{"model": "audio-text matching model", "dataset": "synthesized solo parts of chorales (CocoChorales)", "train_examples": 39062, "time_shift_ms": 50, "n_mels": 40, "hop_length": 160, "input": "log_mel", "spec_augment": false, "win_length": 512, "encoder_arch": "ecapa_tdnn", "encoder_norm": "batchnorm", "encoder_activation": "celu", "encoder_depths": [12], "encoder_kernel_size": 3, "encoder_stem": "single", "encoder_widths": [128], "fusion": "prefix", "tokenizer": "word", "vocab_size": 56, "fusion_encoder_width": 192, "fusion_encoder_layers": 7, "fusion_encoder_norm": "rmsnorm", "fusion_encoder_norm_position": "pre", "fusion_encoder_activation": "gelu", "fusion_encoder_mlp_ratio": 4, "fusion_encoder_head_dim": 32, "fusion_encoder_fused_qkv": false, "fusion_encoder_bias": "all", "fusion_encoder_qk_norm": true, "fusion_encoder_parallel_block": false, "fusion_encoder_dropout": 0.1, "fusion_encoder_inner_norm": false, "fusion_encoder_drop_path": 0.05, "fusion_encoder_positions": "learned", "fusion_encoder_connector": "linear", "init": "xavier_uniform", "residual_init": "zero_last", "optimizer": "adamw", "lr": 0.00098, "beta1": 0.9, "beta2": 0.999, "eps": 1e-06, "grad_clip": 5.0, "steps": 7100, "batch_size": 192, "epochs": 34.9, "lr_schedule": "cosine", "final_lr_fraction": 0, "warmup_steps": 140, "weight_decay": 0.3}
Rows from block 2 of the fusion encoder, named by matrix and row number. Rows with one number belong to one neuron. Each number is 500 + 25 x the weight over the matrix's rms, rounded and kept within 0 to 999. All counts start at 0. Numbers have three digits each.
# fc1: MLP up (fusion_encoder.blocks.2.mlp.fc1.weight, 768x192), inputs 0-63
# fc2: MLP down (fusion_encoder.blocks.2.mlp.fc2.weight, 192x768, transposed), outputs 0-63
fc1.178:528512494490514470462528552488508490553465500475493487475540470520504478509469481492473531484533489437489535536543541505481471496501511534461525549538498465513477525462558469481479485489523526
fc2.178:472492526500504502532496486506525497490514433502534500495494502490479507493499489494511492486501498521503497527496499503497446485490502503507451556579501496491511499558483498505396496528488474
fc1.179:523500481486523469452520572464493482519496488495475544496535483472547539502467487455493518512505541528521496516541492521535530535426544490514499542508547495488462480482492509509521470453484513
fc2.179:457492522500526515552490472508521494483547534490498519538498525475463500490501525503503491478499506538511492426494471512502488449538505494516487512552495485481538501499486512519463519553527530
fc1.180:539531513506504506452474522530515487475518496475521515465509486517538462502501536504512534498501476483507480495537535529485510477521511501489476474494520487490521522523516516537517474468533523
fc2.180:499500499497496499507500499501485502498500523501512498503499501504497497499501507507503498499500499501501501504499501498499513500503500501498506485492501500501493503491507504500508499499511508
fc1.181:476506523513520521539475514483506491489523486478512522506478474461474474475516509493485500529520504513532471536487491535496519471513536521497487523474484512506523485528468473471473513484500529
fc2.181:494493529479498496509505504506518504493500513499568481507490488531502475502495486531511498476493492514501500486498526501482495472517505509475472470484506489522492503524494504494481511536521510
fc1.182:501502486467501501460521482485551508498512491510510484524467503520573441564528498503495513545509496470460483493489469518493491514495510480478466510520535447485462476495565478504482459504551519
fc2.182:457491546500490505555499477516508484475532401503538490492477495483460518478509524485525480474507493538504502549493503502491463471491497509506441588586492504465542509586433492501404488553456424
fc1.183:509533538490477476456532470504505458546474456519502546489484487474471470473535507540468513497477471521512532480491464488478472533489518480472503490505487498502477527486516485482516523529504478
fc2.183:502500499501499499504499500500464501499496500502499500502501500500497501499499521501503499506500501502501503498500499499501541500502501498500516484457501502495500502481500502500549495496498502
fc1.184:545479517470482477506540523524526497497488497470480544464471463497501504538494456518456521513524472473524503504500509525486459485473510534523430491530490492491466474529527496499476459477471478
fc2.184:494489510505505498505494499499549502504503471499531507484504495497503518501493466480503499480496505504504492542500493511502446493468504498493460555606501482510490500554506491504404497534501493
fc1.185:529499462473462483502490524479512541512514537500527524502494502538522477526518473513465515537476475507482474507533485510503498528485511543453540548556477513552434510485555476513447505489526555
fc2.185:462490536507493503536495478508536495479538431499521495506492510481455515486502504488515490496503503533512496518494494507499433461478504490517447580582500503469531499588435493508431489520456461
fc1.186:499507493474538515485500533514480471512468478515455502500532520523481502468508484468473537516493479467472494514472483480490484473489526470491479521468474484474507499516493509480520484495527495
fc2.186:504500490502496497503498506500502502500502487499501494501502502500498497502498502503498502497498503498503498507500499500502497505497502494500500499493502504497500501498509502500501498501487498
fc1.187:541501459533521540464470509527519456506511488511432506486528501499539480517499459479527521531497501502502515499535503525524482506479461481525462481532461477458484474523515473499469450516480496
fc2.187:474492521505498502513498490504536499486491458506528489494499500501474504494501460492511498490503501517506495519496506503495440492448503500502451552579500499488515498563480500500428488506468482
fc1.188:517501458472499507505530503485500477539514489529523507501523492495518524522524462518507486466476505497491500499505484521487476497481493507502452547518473485494475527470493515517450478489506469
fc2.188:494496511501504500510501494503505495494495510504505505487490492496504511489508490495508492483504496509496499517494500499493476491498496501499502507557490494502505509515503493498449507512503493
fc1.189:567499497446480512454523534485551534573527501513551494531494523508566468541523514467460510517507530466526464519487484528541486511479459486499502506524482470555447526508560488454470518484477505
fc2.189:442487549505509514575491471512540487472516446499530494500483508469449522477502505475525479478508494563506496518494487508495448480505500505516426582626497499453555508608441494510351498521477446
fc1.190:492513497531488526486514505496479522515519526533513499506472501505506518530486498512503474497507517516485490540532469487534509483495527519504463469493502515505493510474481516496497524478503483
fc2.190:498500500500495500506500499500498499499501505501498497497499500501500499500501505498503499498500499499500502502499502499498493497502500501500502505506500500500501501499498500500498501494503503
fc1.191:541499471510534501531483540503472525529492500521496512483502468473542524542483503472492489523472487511512473490477469500526516511464465537539515535535499484521490469504512517495504509494471473
fc2.191:490491503509502496510491496502469507501492503497493502500512503497493511510487514486503505510496507505507499514500493506507544503487512493493520479454511497494509493472486501505543501484502505
fc1.192:553537434473529522459470528476535493501453514480500497484509513507543536524487503534489501501467472490472517510494511506538511548520526526444526560536522489508461479444535526530470494497515540
fc2.192:450497528498479506536505482512604492477527449506547485489482499499464501489510459496520489476504493529504499515492517498487386482471498506503427622621495509474529506614441502496385496527472476
fc1.193:523467530515493484519501482489478497479492484483530481520491528512545504475528476544476532519479471530519497542521501525495499528495516501492508511538543468475514497489482501479491519469503500
fc2.193:492499508504492505500499493500523495498510508500492500488497498499494503498500492499506500490502499504498500497498505500496467507504499503492489509539498497499513503522486498501443511525512497
fc1.194:529469517521525495488521510469502520525532476461494509477536514516509489531462523526472526517486484507468497494483471536503535496525499509522489502473470488485503530514472480479495484498519535
fc2.194:505507478499495494496497503503489501501503486493497501498504498491505501501500498503494504498498507500503496520502490504510521515490504485498504488497501503498494497512494498503503503502475502
fc1.195:506496485511523548532485480524545525513478549464490526522517503465476460483463507523447486510511497532514509485543483542529458465486497503517455476538512482509475525542501479551513511463572499
fc2.195:482516502505456505504514501507566486488551393506494471487491503502498489496517473498508503463507500498498504440493518495490430513512496494505519516497491517501544508536438506491480561506467503
fc1.196:522499450516496497487464548465501532497488529524496481513515503472529528496474488492478471515516489492523494475546477491550473466477510484505464529539558516473502521485540519537478466443495505
fc2.196:476490519508513498509494486500485501494521523491501513507499509484495507502500533493495502479497508505509488448500491512505506473536505485504518475501499484504521491488487481507500529537505493
fc1.197:525504527443528486469470461503507474495508556466500545535461487506586470547490468527463499489476509457474499493543516497486500470495486505542450529566489495551438444493564498541511490509489538
fc2.197:458496570482495519527511467518567480461465412522605465482467473518472497477513451534538473506518476519490510563477540491479455504448486525503408609602487509462497512574473482477371443521458433
fc1.198:534521495508476487530467477471531512524501514491520542482487465471477485522491504485512517497511467464493537494529532505504511469482531496471469538478485473508480534488513475486477534521517504
fc2.198:498499502500496499504499499499500500499499503501499499498500500502499500501499501502503500500500500500501502496499502499498493499500502500500500503496501499501499499499499499500494499499502497
fc1.199:503528491521538494481523515522465519480489501484490523509483493507521493479464517489499485498503538498520508530491529503501466483477487495459515500477490538468505460495532488534529494522496461
fc2.199:501503490496504503513503501500498498496501529503496506503499499506498495498503495510506496505502494499497507497499504493496491514495496506496493480503498503497500510477519511496498490490521504
fc1.200:531455486539535499470499530525480521493432477495496470496486485513515493500489432487486507507526474512474527541526503472504452510486479496490464535503491530500495524514500545524475462440498465
fc2.200:493498495502536504514494494500494504500521578493489518513504509488493497500496539519492500493495504512503491433504485507506526478540504497501510461493500488501507496452508506512530516530547528
fc1.201:530502518529520463490499534471476483526485495490451509471488472461520493510493490485481484500512504512472488469467479486482508524537520527534527484533531508464527531535475511479464492509527520
fc2.201:512499493492505496492501503493511506503524516494514499514503501506521484511498494507487507494495502482502493491505501505504498505517502503495502488505502479526474496494519485502488526517514509
fc1.202:492528534511496497467503526478533533464507513532518503510493529512507515522518482466481522486521461531517500494530489463534533469485474504496488474535525470520514520490486524535463505536494502
fc2.202:502500498500495498496499501499494501501499502499494499498499501501500499501499502499498502501500501499500502506500501499500503505496501499498498493490501500501499500494504500500500500499502503
fc1.203:510522498489509458532470512521516485503462517489496499518485464475504524498523533521504529484470500468471479487533479476528487464507474521531512518519499529509524478518504483491469475492518486
fc2.203:500501500498498502501501500499508502499506526502501500502502502507502494503498502506502500498500497497500501491501506498495492503507500505497494497511502498505501501492504504499493504500525507
fc1.204:502498484469511498510475516521525468529520535475457518478527496469491498523518496495490507531487502514523471474532474522536469518498494521480455527534511544506471528545508463491509477481530501
fc2.204:500495502509507493491497504495529505503515502497495508493505501495505512505498472489497507487496505493504490506505498505503442486493503491501497519532502490514503496525497497505461523512499474
fc1.205:494443513536530510533483523490504537522472464490468540501492524485526523522450457476506471527475467522511499519497480551500500481445531485537475533558557485479506485552522473528474449462513522
fc2.205:509492523504514489466502496497433499500510470498493509486496498487511515492508542487495496479502500482501490543504501508508572482526496488510536465496491491508517502487492472503496512546445430
fc1.206:516463526511515472470505535501517520525471491499467506539481496531485508516503497471474479517496507514497462469520477505534487482534474525491484473475523472460527528486525479516513538517477535
fc2.206:504502485500496499494500503498505500502517504498497499497498501498505495503500502508494504494497501494501497497502500498502491508503500500498512491500499497513494499491515495501495513505504499
fc1.207:524482493522514497538487485526468474524487480499503525519485508496506545526503455469488520466532513478505521489492515487484528530502529495478477514502500511461524494485461499524506528515492519
fc2.207:498504500493505502503503497504502498494504565504527494502497498511500496496504498498505498489503496502497502505498507496494516500505498507496511478523497496506488502480514506497488509511514520
fc1.208:469522477518479490520533541489539519506524506467479518498535480502542523493464518492494500500501500534519509517489541491523480483465486472497528483487482473525511470521533515529522482523499515
fc2.208:495504503497497508508500499499509495496501514500520488492503500499491499499502500506493502493497505503502502519495491500497491510508503498503499505495495495507481505507528496500496506502486495
fc1.209:483464502465490473518493518494516494479482534529494508512478478511470495535528463510470522482487476462515499530524501499501495516503467497489525476478493467485473509514483468503499493489491500
fc2.209:496497503502498494500499500499490501504500489500505509494498496499499505498503495496504499494498504499501498497499494501500490480497501494501519495501499498506486501496509497501486507513500472
fc1.210:470502498534493512538495482532525536521454485463523511485476466519478478486529492534508514491491470525501519474528525497474511470508482541504475532504509491507511494516513532509515493491502483
fc2.210:477519513482482516505517486515501481482518535515510488482477488516489484480524490500517481468514480512482513489487527483473514499517481524493489463484480509500516516493484517485479525541521502
fc1.211:505435495543513503528484525499500559484453479520520545489520524523501515490475509529514488523510512502543509473482487516550488488489503472505489546545505529464462516531543506488527522508493524
fc2.211:493492506508518504506492494496517500497513541491479507495500508482495512500498519474498502475497507504505490524503488510507483502516505491498503513538499489498520501509499487509455524532520498
fc1.212:497505501523495527505474543494521510465519518511511504490487528509499513471465499509512534472536497547527470520494473476511521477472518511489512492512496498465476487493470489484500533509533498
fc2.212:503500498499501500501500499499500502499502511501506499504501501504498495501499502499500500501500500499501501500499501500499507505499501501498491500506501499499496501495505501500496494504506516
fc1.213:477516533504499469491475495483486486527473523490526505518495501520506536484530502501517510500480485474488490477500514533520482519523479482519515488504482476516494510541475520472507531490471537
fc2.213:503499503498500498499500499501496501499498519501498498502501499504499499499500499511500499498500500501499499510498499499498507496497501497499506491500501499502493501494504503500490504501504504
fc1.214:495468467530487526509476476481550506518467487467497519522501481494481498493479454513499525510500473506519500512488543512522478515504465510520450521563536534463531478531488517487475498470522497
fc2.214:502496498506514491493497503498507506505501501498498510499504501496504510504497496495498505493496505493502492493505495505505474478499503492505517515516502491514493498497504499504485515512502481
fc1.215:519488516529493487452462473510469491523516505517481501511469475484526484528471508514520471508497491458499461536506481476497529483504505503457522475507464515488499493512499525483519483538498470
fc2.215:505499494496510501505500499500470502497504532499508503515500505498494492497501528507498497506500500503502498475503495500503547497519501499501515466444500500496494503473508503502561494496509512
fc1.216:491520517500467523522488494523505497513501500469483531472502479467506508495488494495483491483527477476521531537506466467514456515502489482523518482514542505523510525512473497501512508454446496
fc2.216:505500497494512501487502500498504501500512545498505502506501503501502493499504502504493498488500498494499495481502499500497510493516497502499486464508497495510493498477518495500491508521518508
fc1.217:527512518476481516463504461512458482517474478524470510494517442535490517525500540542524467518554508509490500489483541500469516488506497518449518474519508530481517513469538487523515477542508512
fc2.217:524506484486492502493502497498403499494501528498511492514490501501506489496504572493491497522502493491498511536500504493502622522501497513499545457409498505492478506439523493498608482490512539
fc1.218:500495525493496482489513468501520458531496457505468484502522499465529472478526504512544531484497474491530494517504511494461466479514498492491477521476470507477517477475519514474505496512481506
fc2.218:502501501494502503504502498500477500497508533500509498507495502502500492497503520504500496493501496502499502484500503498497539502526498507500522468464498499501500505479509502499525508506519523
fc1.219:517524500477541483476487498505473500491507495504460550509507462507507474473486526493495501507499460514507471509487488485490502521521524520505462543475533503494528510517520493533470476490513465
fc2.219:498498500503495499509498498500467501498493512502491502499503500501493504500498508498505499507501502504502504500498499498501522504491502497497508481477502502490507502490493503500536491490502492
fc1.220:480430536459521492469503548449520546552500498454537527504537497516524507549474504526487503497418508474547495502551467523493516501460497475470446500533531511493480454552523516545459510500498494
fc2.220:497482508513526491508484500496401514503477508489506505514518513488494517517480587475494512526491516501516490536507481514515615486486518481501533467416517488497497479435495481510653486472472500
fc1.221:566500446503463479510483489478493491511513538456475520522522497529562518538466504504483473552531476463470534529505486522499526484484460467513513514531504489518484486456546461488483496457521540
fc2.221:481492519506506500520495490503519497490512476500514503498498502489479502494501490496509494481501502516505491482500498506499445490498502500503473536543499494492507500561485493504445501525489474
fc1.222:524523498471499473453465517521504473542483480460448477521474516496513459492524483505464487513466520464519523529522475513478467512531518507542508540542502493522488461498535490485482508501492498
fc2.222:489493513503508498506500494500536499497511478501515507496497501495490514493504485476504497492500502506500495517499495503499431474480499495505450565620497494495502503568486496502392489524481480
fc1.223:528448523504524487516498522473540485495481492487481528514495518515537480564476522474512520511479542466534491499521486498546451462454518486477448500495516482502516506496515498544466481463533527
fc2.223:499488503508513493501491501496477508503495509492505500507512508492499512509488525485494507514495511499509493518504489509511536489485511487501501497488509492503500486485499487507535492493479500
fc1.224:474505491493471521518504493512524521482465467460508496471526488527511518482475520490480533470508497475504494499531465525509491480499481517469520500504492524484533500531519502493497490519507494
fc2.224:497501497498504502499501498501502501498517520500508502502499502503503492501502507505499499483500499495501499490501501499496501497522499501502496483505499496508494501496509501500494508521519503
fc1.225:497479507471477468506517508546502488521520515490500502459503500494514520482490486491540486488531518454514477519509504480454525527521486470470516520472518472527489470473514456514469486486507502
fc2.225:502499504494507499516501496502458500496493529502516501511496501501492498495502526500502495508502498511498504494499499498498553487505499503500527465446499500496492503462509502500547497495511512
fc1.226:501485526516482467519513500482531503489517535518515497492538475531535520515484521521464491500505504513530506467520483494519511537509505522511515536483487505517469509505499482511486495518479492
fc2.226:506499496502497499497499502498489503499501490500497498502502501502498497502499501495501502500500501496502499503500501499501509508496500497497494493495502502497500500498505500500517494494491491
fc1.227:503488458453513498489503486506528483498454528520486525506485508505506491507508496549489501490479488464500494497526486509512459497456529497532440541540504520519525506486485496462477454481501494
fc2.227:500499505505497490494500501502505499503517456501487511491500497494495516494502501479502499486499504500499498532500491501503470491492500492500483544587497495503493504538489502504415502533483473
fc1.228:530500515503494470520537533476477480515533474494508507502496484526535506466510500528474515500522494478519517495517528493534478515535472528486486462511502492451542483509473474482467485528492476
fc2.228:478497512503486500501501490504487500499505483509515495477496494512489506499500503482515500473501496500498504529493513497486493501497499508492515513503499494507487505501498499497477517534503491
fc1.229:527460498555510467522471568518475522481444477464519477459525457521523508498507433506537480541522470501517512485532503479530430537453537484501466487559496497476506510541531503533509512488477454
fc2.229:496506504495510506489501489503495497498531552499490511500492500500501492495505517518498496477501497496495499449500502499496502499542496509493521472510494492508500506466512502501486527551555512
fc1.230:520516472523527480535481473525479476481515522514491508491528494470519508514525479523484476533523497478502499531487474533526498485530493526492518471473474529483514495490489464496465485498468500
fc2.230:503502503498502502495502498500508500499504513500501500500499499502503500499502500501500499496501498496498499502501502498499487500501498506497505504508499498507494503495504501499485509502511500
fc1.231:535526474472529486528486532515480470500470487495498536497509530470503490517494518499468511514493481533487468518476529524494510503462499485507522527486488495484523494529480463475461514502495531
fc2.231:503497507500499497508498494500477502498490496503502507503499497501498499499499500505507496509502499502499505508497500498500513495485501500499487500495503501494493501496496499499495484497503490
fc1.232:537480491509541502510486473498532518525520495513484546467492519484556526550517526512513506521486458467475469537477476476533506483468513498501472507540475521477499525529512501493492512469503453
fc2.232:480479511520517489503486506496546515508498494494512513495517507488486533517483442479502513491488514507516483505508487516508425473435517476502447569573514482507504487562492505516446508506486482
fc1.233:486480494505516519479513543536520491504517506516475485522465471476501507507504470489465520480484488534482515518487522515499493513496488514526501499484526521475489523538502514491500471488500486
fc2.233:498496508502516503493501492501492495497503508502503518500495497499498493496503502502511495504501495491498497489498499496499492484497498505499499497503496498503472501478509498500510498494510472
fc1.234:545474484446514492457511484498488498537476518543509482509533499479497516501521506534467514514498537465468516466508452479521531499535508496518457474478487470485491489508508472489493500506537496
fc2.234:494494507507493489509494501501444503498480458499499497498506502494485514500496523496506501515499508509505497522500495504506558482487507483501516488451506507482508494489470499502574484483463471
fc1.235:539535515494496484462494512473507517469502487541488551488475477509519493465473512473499473483527539474468496518542455497499499561538525532534516489488516476490485480496551461540529485494470449
fc2.235:510496500499509495507499505499403503499480502503489508509500502501488498497498539517507495520500500511499504475501497498499590492508500498495537441382504507482503502456494512500622488480505493
fc1.236:575485468456466543516475519456523543545517500474519448469519477534543481563466476545451504525510513469500506566482502511490472492486497550499511540562525471525491531475499517465493479515529506
fc2.236:425485553522504493539481468504593513477569446490541510524516541470417507501486474474505505487491525546531474483504477525508395438465521469539369607639515485485516474618412499528383465555460496
fc1.237:504507504534482468514467496463513489552486545518507480491487469515539488499510493537524518480460520527524510471463534468542464490492543476529502502562479463460524458538487476487494448509520550
fc2.237:500484513508511488484487494493477509505529451485527508500499506480497519505489564465489510489491513493514489543510488513511508479503512491502458539560505477514484486550488469516446489544457481
fc1.238:526475468497493468508531501502537502464514526487524485504484478469473504516469531469511517504499507520493524493465475504511493522510489526501511528483491510463468493510503500514494506529523488
fc2.238:476502514492456505507496485505530499495512521495504477480494498508499489509494481509507505480495498505503510487497521500494471518497507511481480505524507495508515498520489501498451524508548537
fc1.239:527496496524469468487481481539487491500506525510488495472496486535491523509519478501503503534490486479476498486481481469506501489525532507532525513503523478490477505473524467497522505467531516
fc2.239:500498503505501496499499497500499498498500494495497507498495499492500495499500497498505500499500499499500499483497505499501491493499500498497509502505499501501503499497491493500496506507499489
fc1.240:504470478513494522525474510525505486513517531515507529535484509498492467520463485525473519511475512515495512513511533500494468476498523496466513523527473470507523464516523485468503529465500470
fc2.240:497503499500494500492501502498503498500507500498488496493499501499499497500502496495500501491500500501499500494502505499497493501505500499496499487492497500506512500509494501500494516504498496
fc1.241:544500521507494509491497546509561548498483522492565482502517518535557497500477537516510547563511520457541487520510481474519500480468511531536493540507518476546437485489558473440460493480511491
fc2.241:435483560509483509572489468512504489468515413498548476493481507476436526479500534443530483477507497561508497556492505508491470469494501503502441600618499501449577507629396483509371488544436442
fc1.242:463507464499519488521506488520483505522474458496479480488518490529469493499484467536497527500478525505527465501486481531489528527496504515482516499540484529491472499489484526487464504479499487
fc2.242:498504504497496497512501501504507502496501499500530503506501496507501497500498490522506499497500500509500503504496503499503521501497503497500496501503502502496492501507490507499479502504494498
fc1.243:529454459492492506524480501506505548508519508510485489540533469513545493521512493478521513483486482531473459524536463496480484532529494491478467541538476468462508489510483510479531521478529480
fc2.243:493499502503501503501502496502524496494515520502493501487495498499500502497507482497505498479503499501499495482497500500495467501508498499497493503545493498499514506511495503498459522517516494
fc1.244:475502500482505491495467487488480476478533527505462485507539477491480473531477479497487534504525520487484509484499481506481497497507514497504526532486470473472485512502479492531463499530493523
fc2.244:510501485501493499493498506495503503502504502497494494502505503500502493504498506499492505501498504494505500515502500500503503515496503494498494492493502501501497499496513496500510498496486509
fc1.245:542530525473506520495472488502512499502519483456448489467493509465485480474502495470528485499493513483496516470507498476528493501516489476527500491478468507524467526465522515481517518492466515
fc2.245:505498494501499498495498503497494502502501497497493499498501502498499500502499504496496502500498503498502500514501498500502501502493501497499498493488501500500500499499505498501506498498491497
fc1.246:512493542480479507504514535521525487492518500494515485479483472452483507512475466479541517487456506525536520535490478508483456493497475483529511489468520500463540496544459530517479500449469510
fc2.246:488517512481487515490514483513490483483530559507514487490482491512500476486520517491507486459510483500486506492493521490481536494547485525492500459495481495513496505465510495488495523563519514
fc1.247:489527465497525519471454534500534472504511526490496507521488508468527474477512526513501525497453487484540506527500481521472487516513478509520500525492511485515497517509517529486484483483480504
fc2.247:498497499503500498503497500500489502500497501500498500499503502499498504502497506499501502503499503501503499500500497501502510498496503495499502495491503499498503498493499499501518499496497499
fc1.248:500547501507453462479496494462497535487530537468510491466463509535521471525519517554461525491510505481457496484508500498534507539468443525512493502564509476555514494477537484461461467485515495
fc2.248:464483557510504504537489480509536498482504432503537496495498507488450509492492487483518493486502501534511493524500505511495443487479507504512437572569505493478525495600449485511418475526473439
fc1.249:494474483506532511472524500508535529519473483490513475496465467474513491506519523487509516503474518529525525483503521510492518528487506468491485511496488478489522475466499494518519528506485542
fc2.249:499500499501495499501499500500501501499501499500500497500501501501499499501499499497500501499500501500501500509500501500500503502499501499499496497508501500498504499501498501500504498499495502
fc1.250:523520514459527534460532554460558502502500499468514513522478536503555521544491481492457529530496479466487455520526484525508523466485461525488496568531478480543466453514568502493445444491546530
fc2.250:467487532504507504546495485507537496486518434500545497505494505490462507492497502477514491487501499533506495536498499505495441478478504503505439605608502497481519499586458494507376485533472472
fc1.251:553453504521534511500509549509535480508463507534491565495490528514500492534506494525516497564505508520533465513517517500531442517497523504474491546572510506494512531565505518503462505472494529
fc2.251:513501495501499489465503502496527505512527495500489517496506503496515516499507480475485499474497504472497488521507495505503459480505497489504493531574495486536463502492536488504416515538508501
fc1.252:530483494483543504489483515488499512474473502484522486501515525506582474525523493518479493560501512492489500456538520534476518454518470527535472570572520472546498439488500450461498420537529506
fc2.252:476484542508493507539494487503521490483502432501517488491490500481473520487496521469519488485504492530505497568500505506496481505488500507498440589585499497464536508598451480502406467516465449
fc1.253:467500494493530493522464496530536474475530498506468508518477465490461494475517513525476479505510527471518524501493487522509477467475493487515529478476469485526487521486497491493476474521470455
fc2.253:500500497497500502505500501500504500498499512500503495502497501500500495500499502504500499497499498504500502496500502498497496502508500502499499494494500500500501501499510501499498500497507512
fc1.254:502481496520514511470475456515475465501529488510479470536518504474538522488493514527511525478526509513512534522490543485462519479523463474483470529520509503519487526535501456462528520523497499
fc2.254:499500505496504500506502496502474499496500524503511500506496500503496497495503515500504495498503497505498501500498502498497531495510498504500520484486498500498495504481505502498514502505511502
fc1.255:510518519513515479468505488518482476523522522473496486505533481520530491490485503485514498527520474506521491499467464467507534516499518503521532491526518485522498509473495517522477500465517487
fc2.255:494502491500490502504497497500508500500511512502507495485495499497504505501500503498503501483500503496499505502498499499500480506520502502502510508525499492508494503485514497501465518518510510
fc1.256:554516507540475487491510550524505506489482490518484522496527499479552518489526479485531479526487508487503502534504462476543492502471517484535500507535499509546458537490477498503501496477461498
fc2.256:492507504491489505514508494508508492492508512508516495497490493510497488489511488520509490485506493507494505479491507493488486498513493507499498493508492504498498511502509512493476507520515520
fc1.257:505481533526484468515509475477491522475505470492482527526523531499470517492497461489495468489471480478502507477473521492474504476499474486502506515494501484474490490518519537519455463462509500
fc2.257:500503501492503504500503496502493499495510553501517499507494500506499491497505508506503496493502495498498502497499505496495522502512496508495500472494497498505489504485513500497504504515527516
fc1.258:540508481466504495475530545492563480537483476520492504524520514503482508491510451533483492513450489539535514490466500496534487491471524507504489505533529482496458481560490524520446501443506494
fc2.258:514495490506517492467499503494514507508509518498488516504509502500510506504498499495491504496497505483502487502509497506505459487500500495500500521559502489520482495491524489503428504526509472
fc1.259:514485472527507520484491480479514487527467508484433552507483540504525466544466473541488456522498481530538471486494517523489468520498513461520479499520525538521484481524496491527500486466528457
fc2.259:509497507503490491483501507494549505505514487499512497493499495509513500507499472497495508484496503481502492505504511503500449489494501497496481547535502489524483495524508484498460512521488487
fc1.260:507475519541501457468488511554497510483488524538459467504516517511464550494490506534559485493515493522480524480478499489513513476519510526457520526486454548449533501537509494485482488460520505
fc2.260:500511522462526515531511471515419496470527633505581495540477503515487442487511588534509481473508482518491507425492518492486632494565491530495559397398492492509470510416536501495630504542559560
fc1.261:501476502508503504494516504475548536480476529458460484485496487496556464529494501518450535530477512482522537519525509499526540555491504480520467527555537488495535495491508527496503485468509502
fc2.261:473494533501484495519504490507574490488503405506544491489485487500480509487512441510517490486504497516502496529489511500489386474453498499502402607642492501492501504608465483496342476541445463
fc1.262:493466495570464501548531477494523507474502457541480520465526474523418508445508447469518506519507496537455485456457530482505462484527507445464466481488527535476535521524457557528490536443471510
fc2.262:501550486424440549504534464525511461446597587503559402504431489528527378481537530570494472444522458493479528408479561472471555588598468567483510452474465516494532518470534474460537529559541650
fc1.263:542462458506527500490500502489486489481481480531465530466532531483533494510476498498487478507529509498483472487477471524498465550467515470508479486562512516497533524536515494533494475492486510
fc2.263:500491505506509492493498507497549506507498505494511505499504498499508508507495450502497506485494506496503488488505498507501430481494505495499485527563505489513494494533498497503429516520499485
fc1.264:551494505498538548488510482490528526548461506528501519488531474545533488529458529519496499550522447466471466503508511496526474456491498494513513565556490467537480474501544513450483492483474548
fc2.264:467503530497494513529506473518522484472541498508505499495481498492464501477515505498520480488512489528494504480488505494487452483501491511502461530557488504470531509537454508496445503525504495
fc1.265:482466522518527521497532519491471486533480522526509462490500510486519512484511532505511534534482481494469529508480510477509502467491500472504502472474502488493472461506487510492491487486469490
fc2.265:506508475505501505483502514499507501504503499495481493497497500501514495503506502492483508488499491486496494516504505494497506520479491501499504514510498506500512507481511502499489500490505511
fc1.266:544475501512522475500475512506538524501454480470476549533515524496488490531489454554475497523503516530489521502485510497514424523475485499515511520519532548448473509531514487462464445485512513
fc2.266:519491498510515489472498509491518507510500480497489515502512501496515511506495487496489506498496506481505488508507494508508448490493502489504499524552504490516479494506523485504456499509483461
fc1.267:472509506470477506526485495481504508517508495501519469495527532482481494514519489537519485521524493527489474490495474521493510519517484509481495510480511477476492519492467500490475480496469503
fc2.267:480501513500491497515498496504494499502501463500516500494498501496486512496502516493499500490498505518501501520495496504499506475503504494505512511506499497500507496509489491503481501521485506
fc1.268:530508515543468510461477511493476495518519433539441509471495508489484544452533511511489466498494531461471495523476507495525448521506515511526464471532502480474499497533472524466477479461444434
fc2.268:492512498478510512516512493510531493489521619501546484515483497514498468492514503538494492472503492511494502419488509491483506492548490520491466476513485497512499504482526506493490511549558569
fc1.269:512511512468515517483480467476467532512477470512494505497515533474512460494510504487508509536494490474517524485513491459520528547503513523485513467496463497508489504486485458516483492467465466
fc2.269:503499497502497497498498501499480502501500488500494499500505502499497503501498510496498502505500503500502500509500497501502525502495502494500505486473502501497503498493498502501533496495489498
fc1.270:516514523540479511443535479514545502545468495509455503516521525466511523509494495537512499482475527479474485476498511516516473503502477458524454481504489506498470535481460485471493526465508481
fc2.270:501486503515503486494487509489517508509502463490493504486507504483507525508491488474497510478490512496511487538510494512510456491490511485503496517548507485513503489524503480510437515519475465
fc1.271:485482498510497516496532521500473523504489526472490506519520472531495495470529463533462509477499518527502473509539511520472521510509497532476502532470516492514524486481504515502530501487477515
fc2.271:499500500501500499504500500500494500498501512502500501500502501501498500499501500500503499502501501500501500499500499499500501501499501498499503494500501500499500501493501503500509500498503500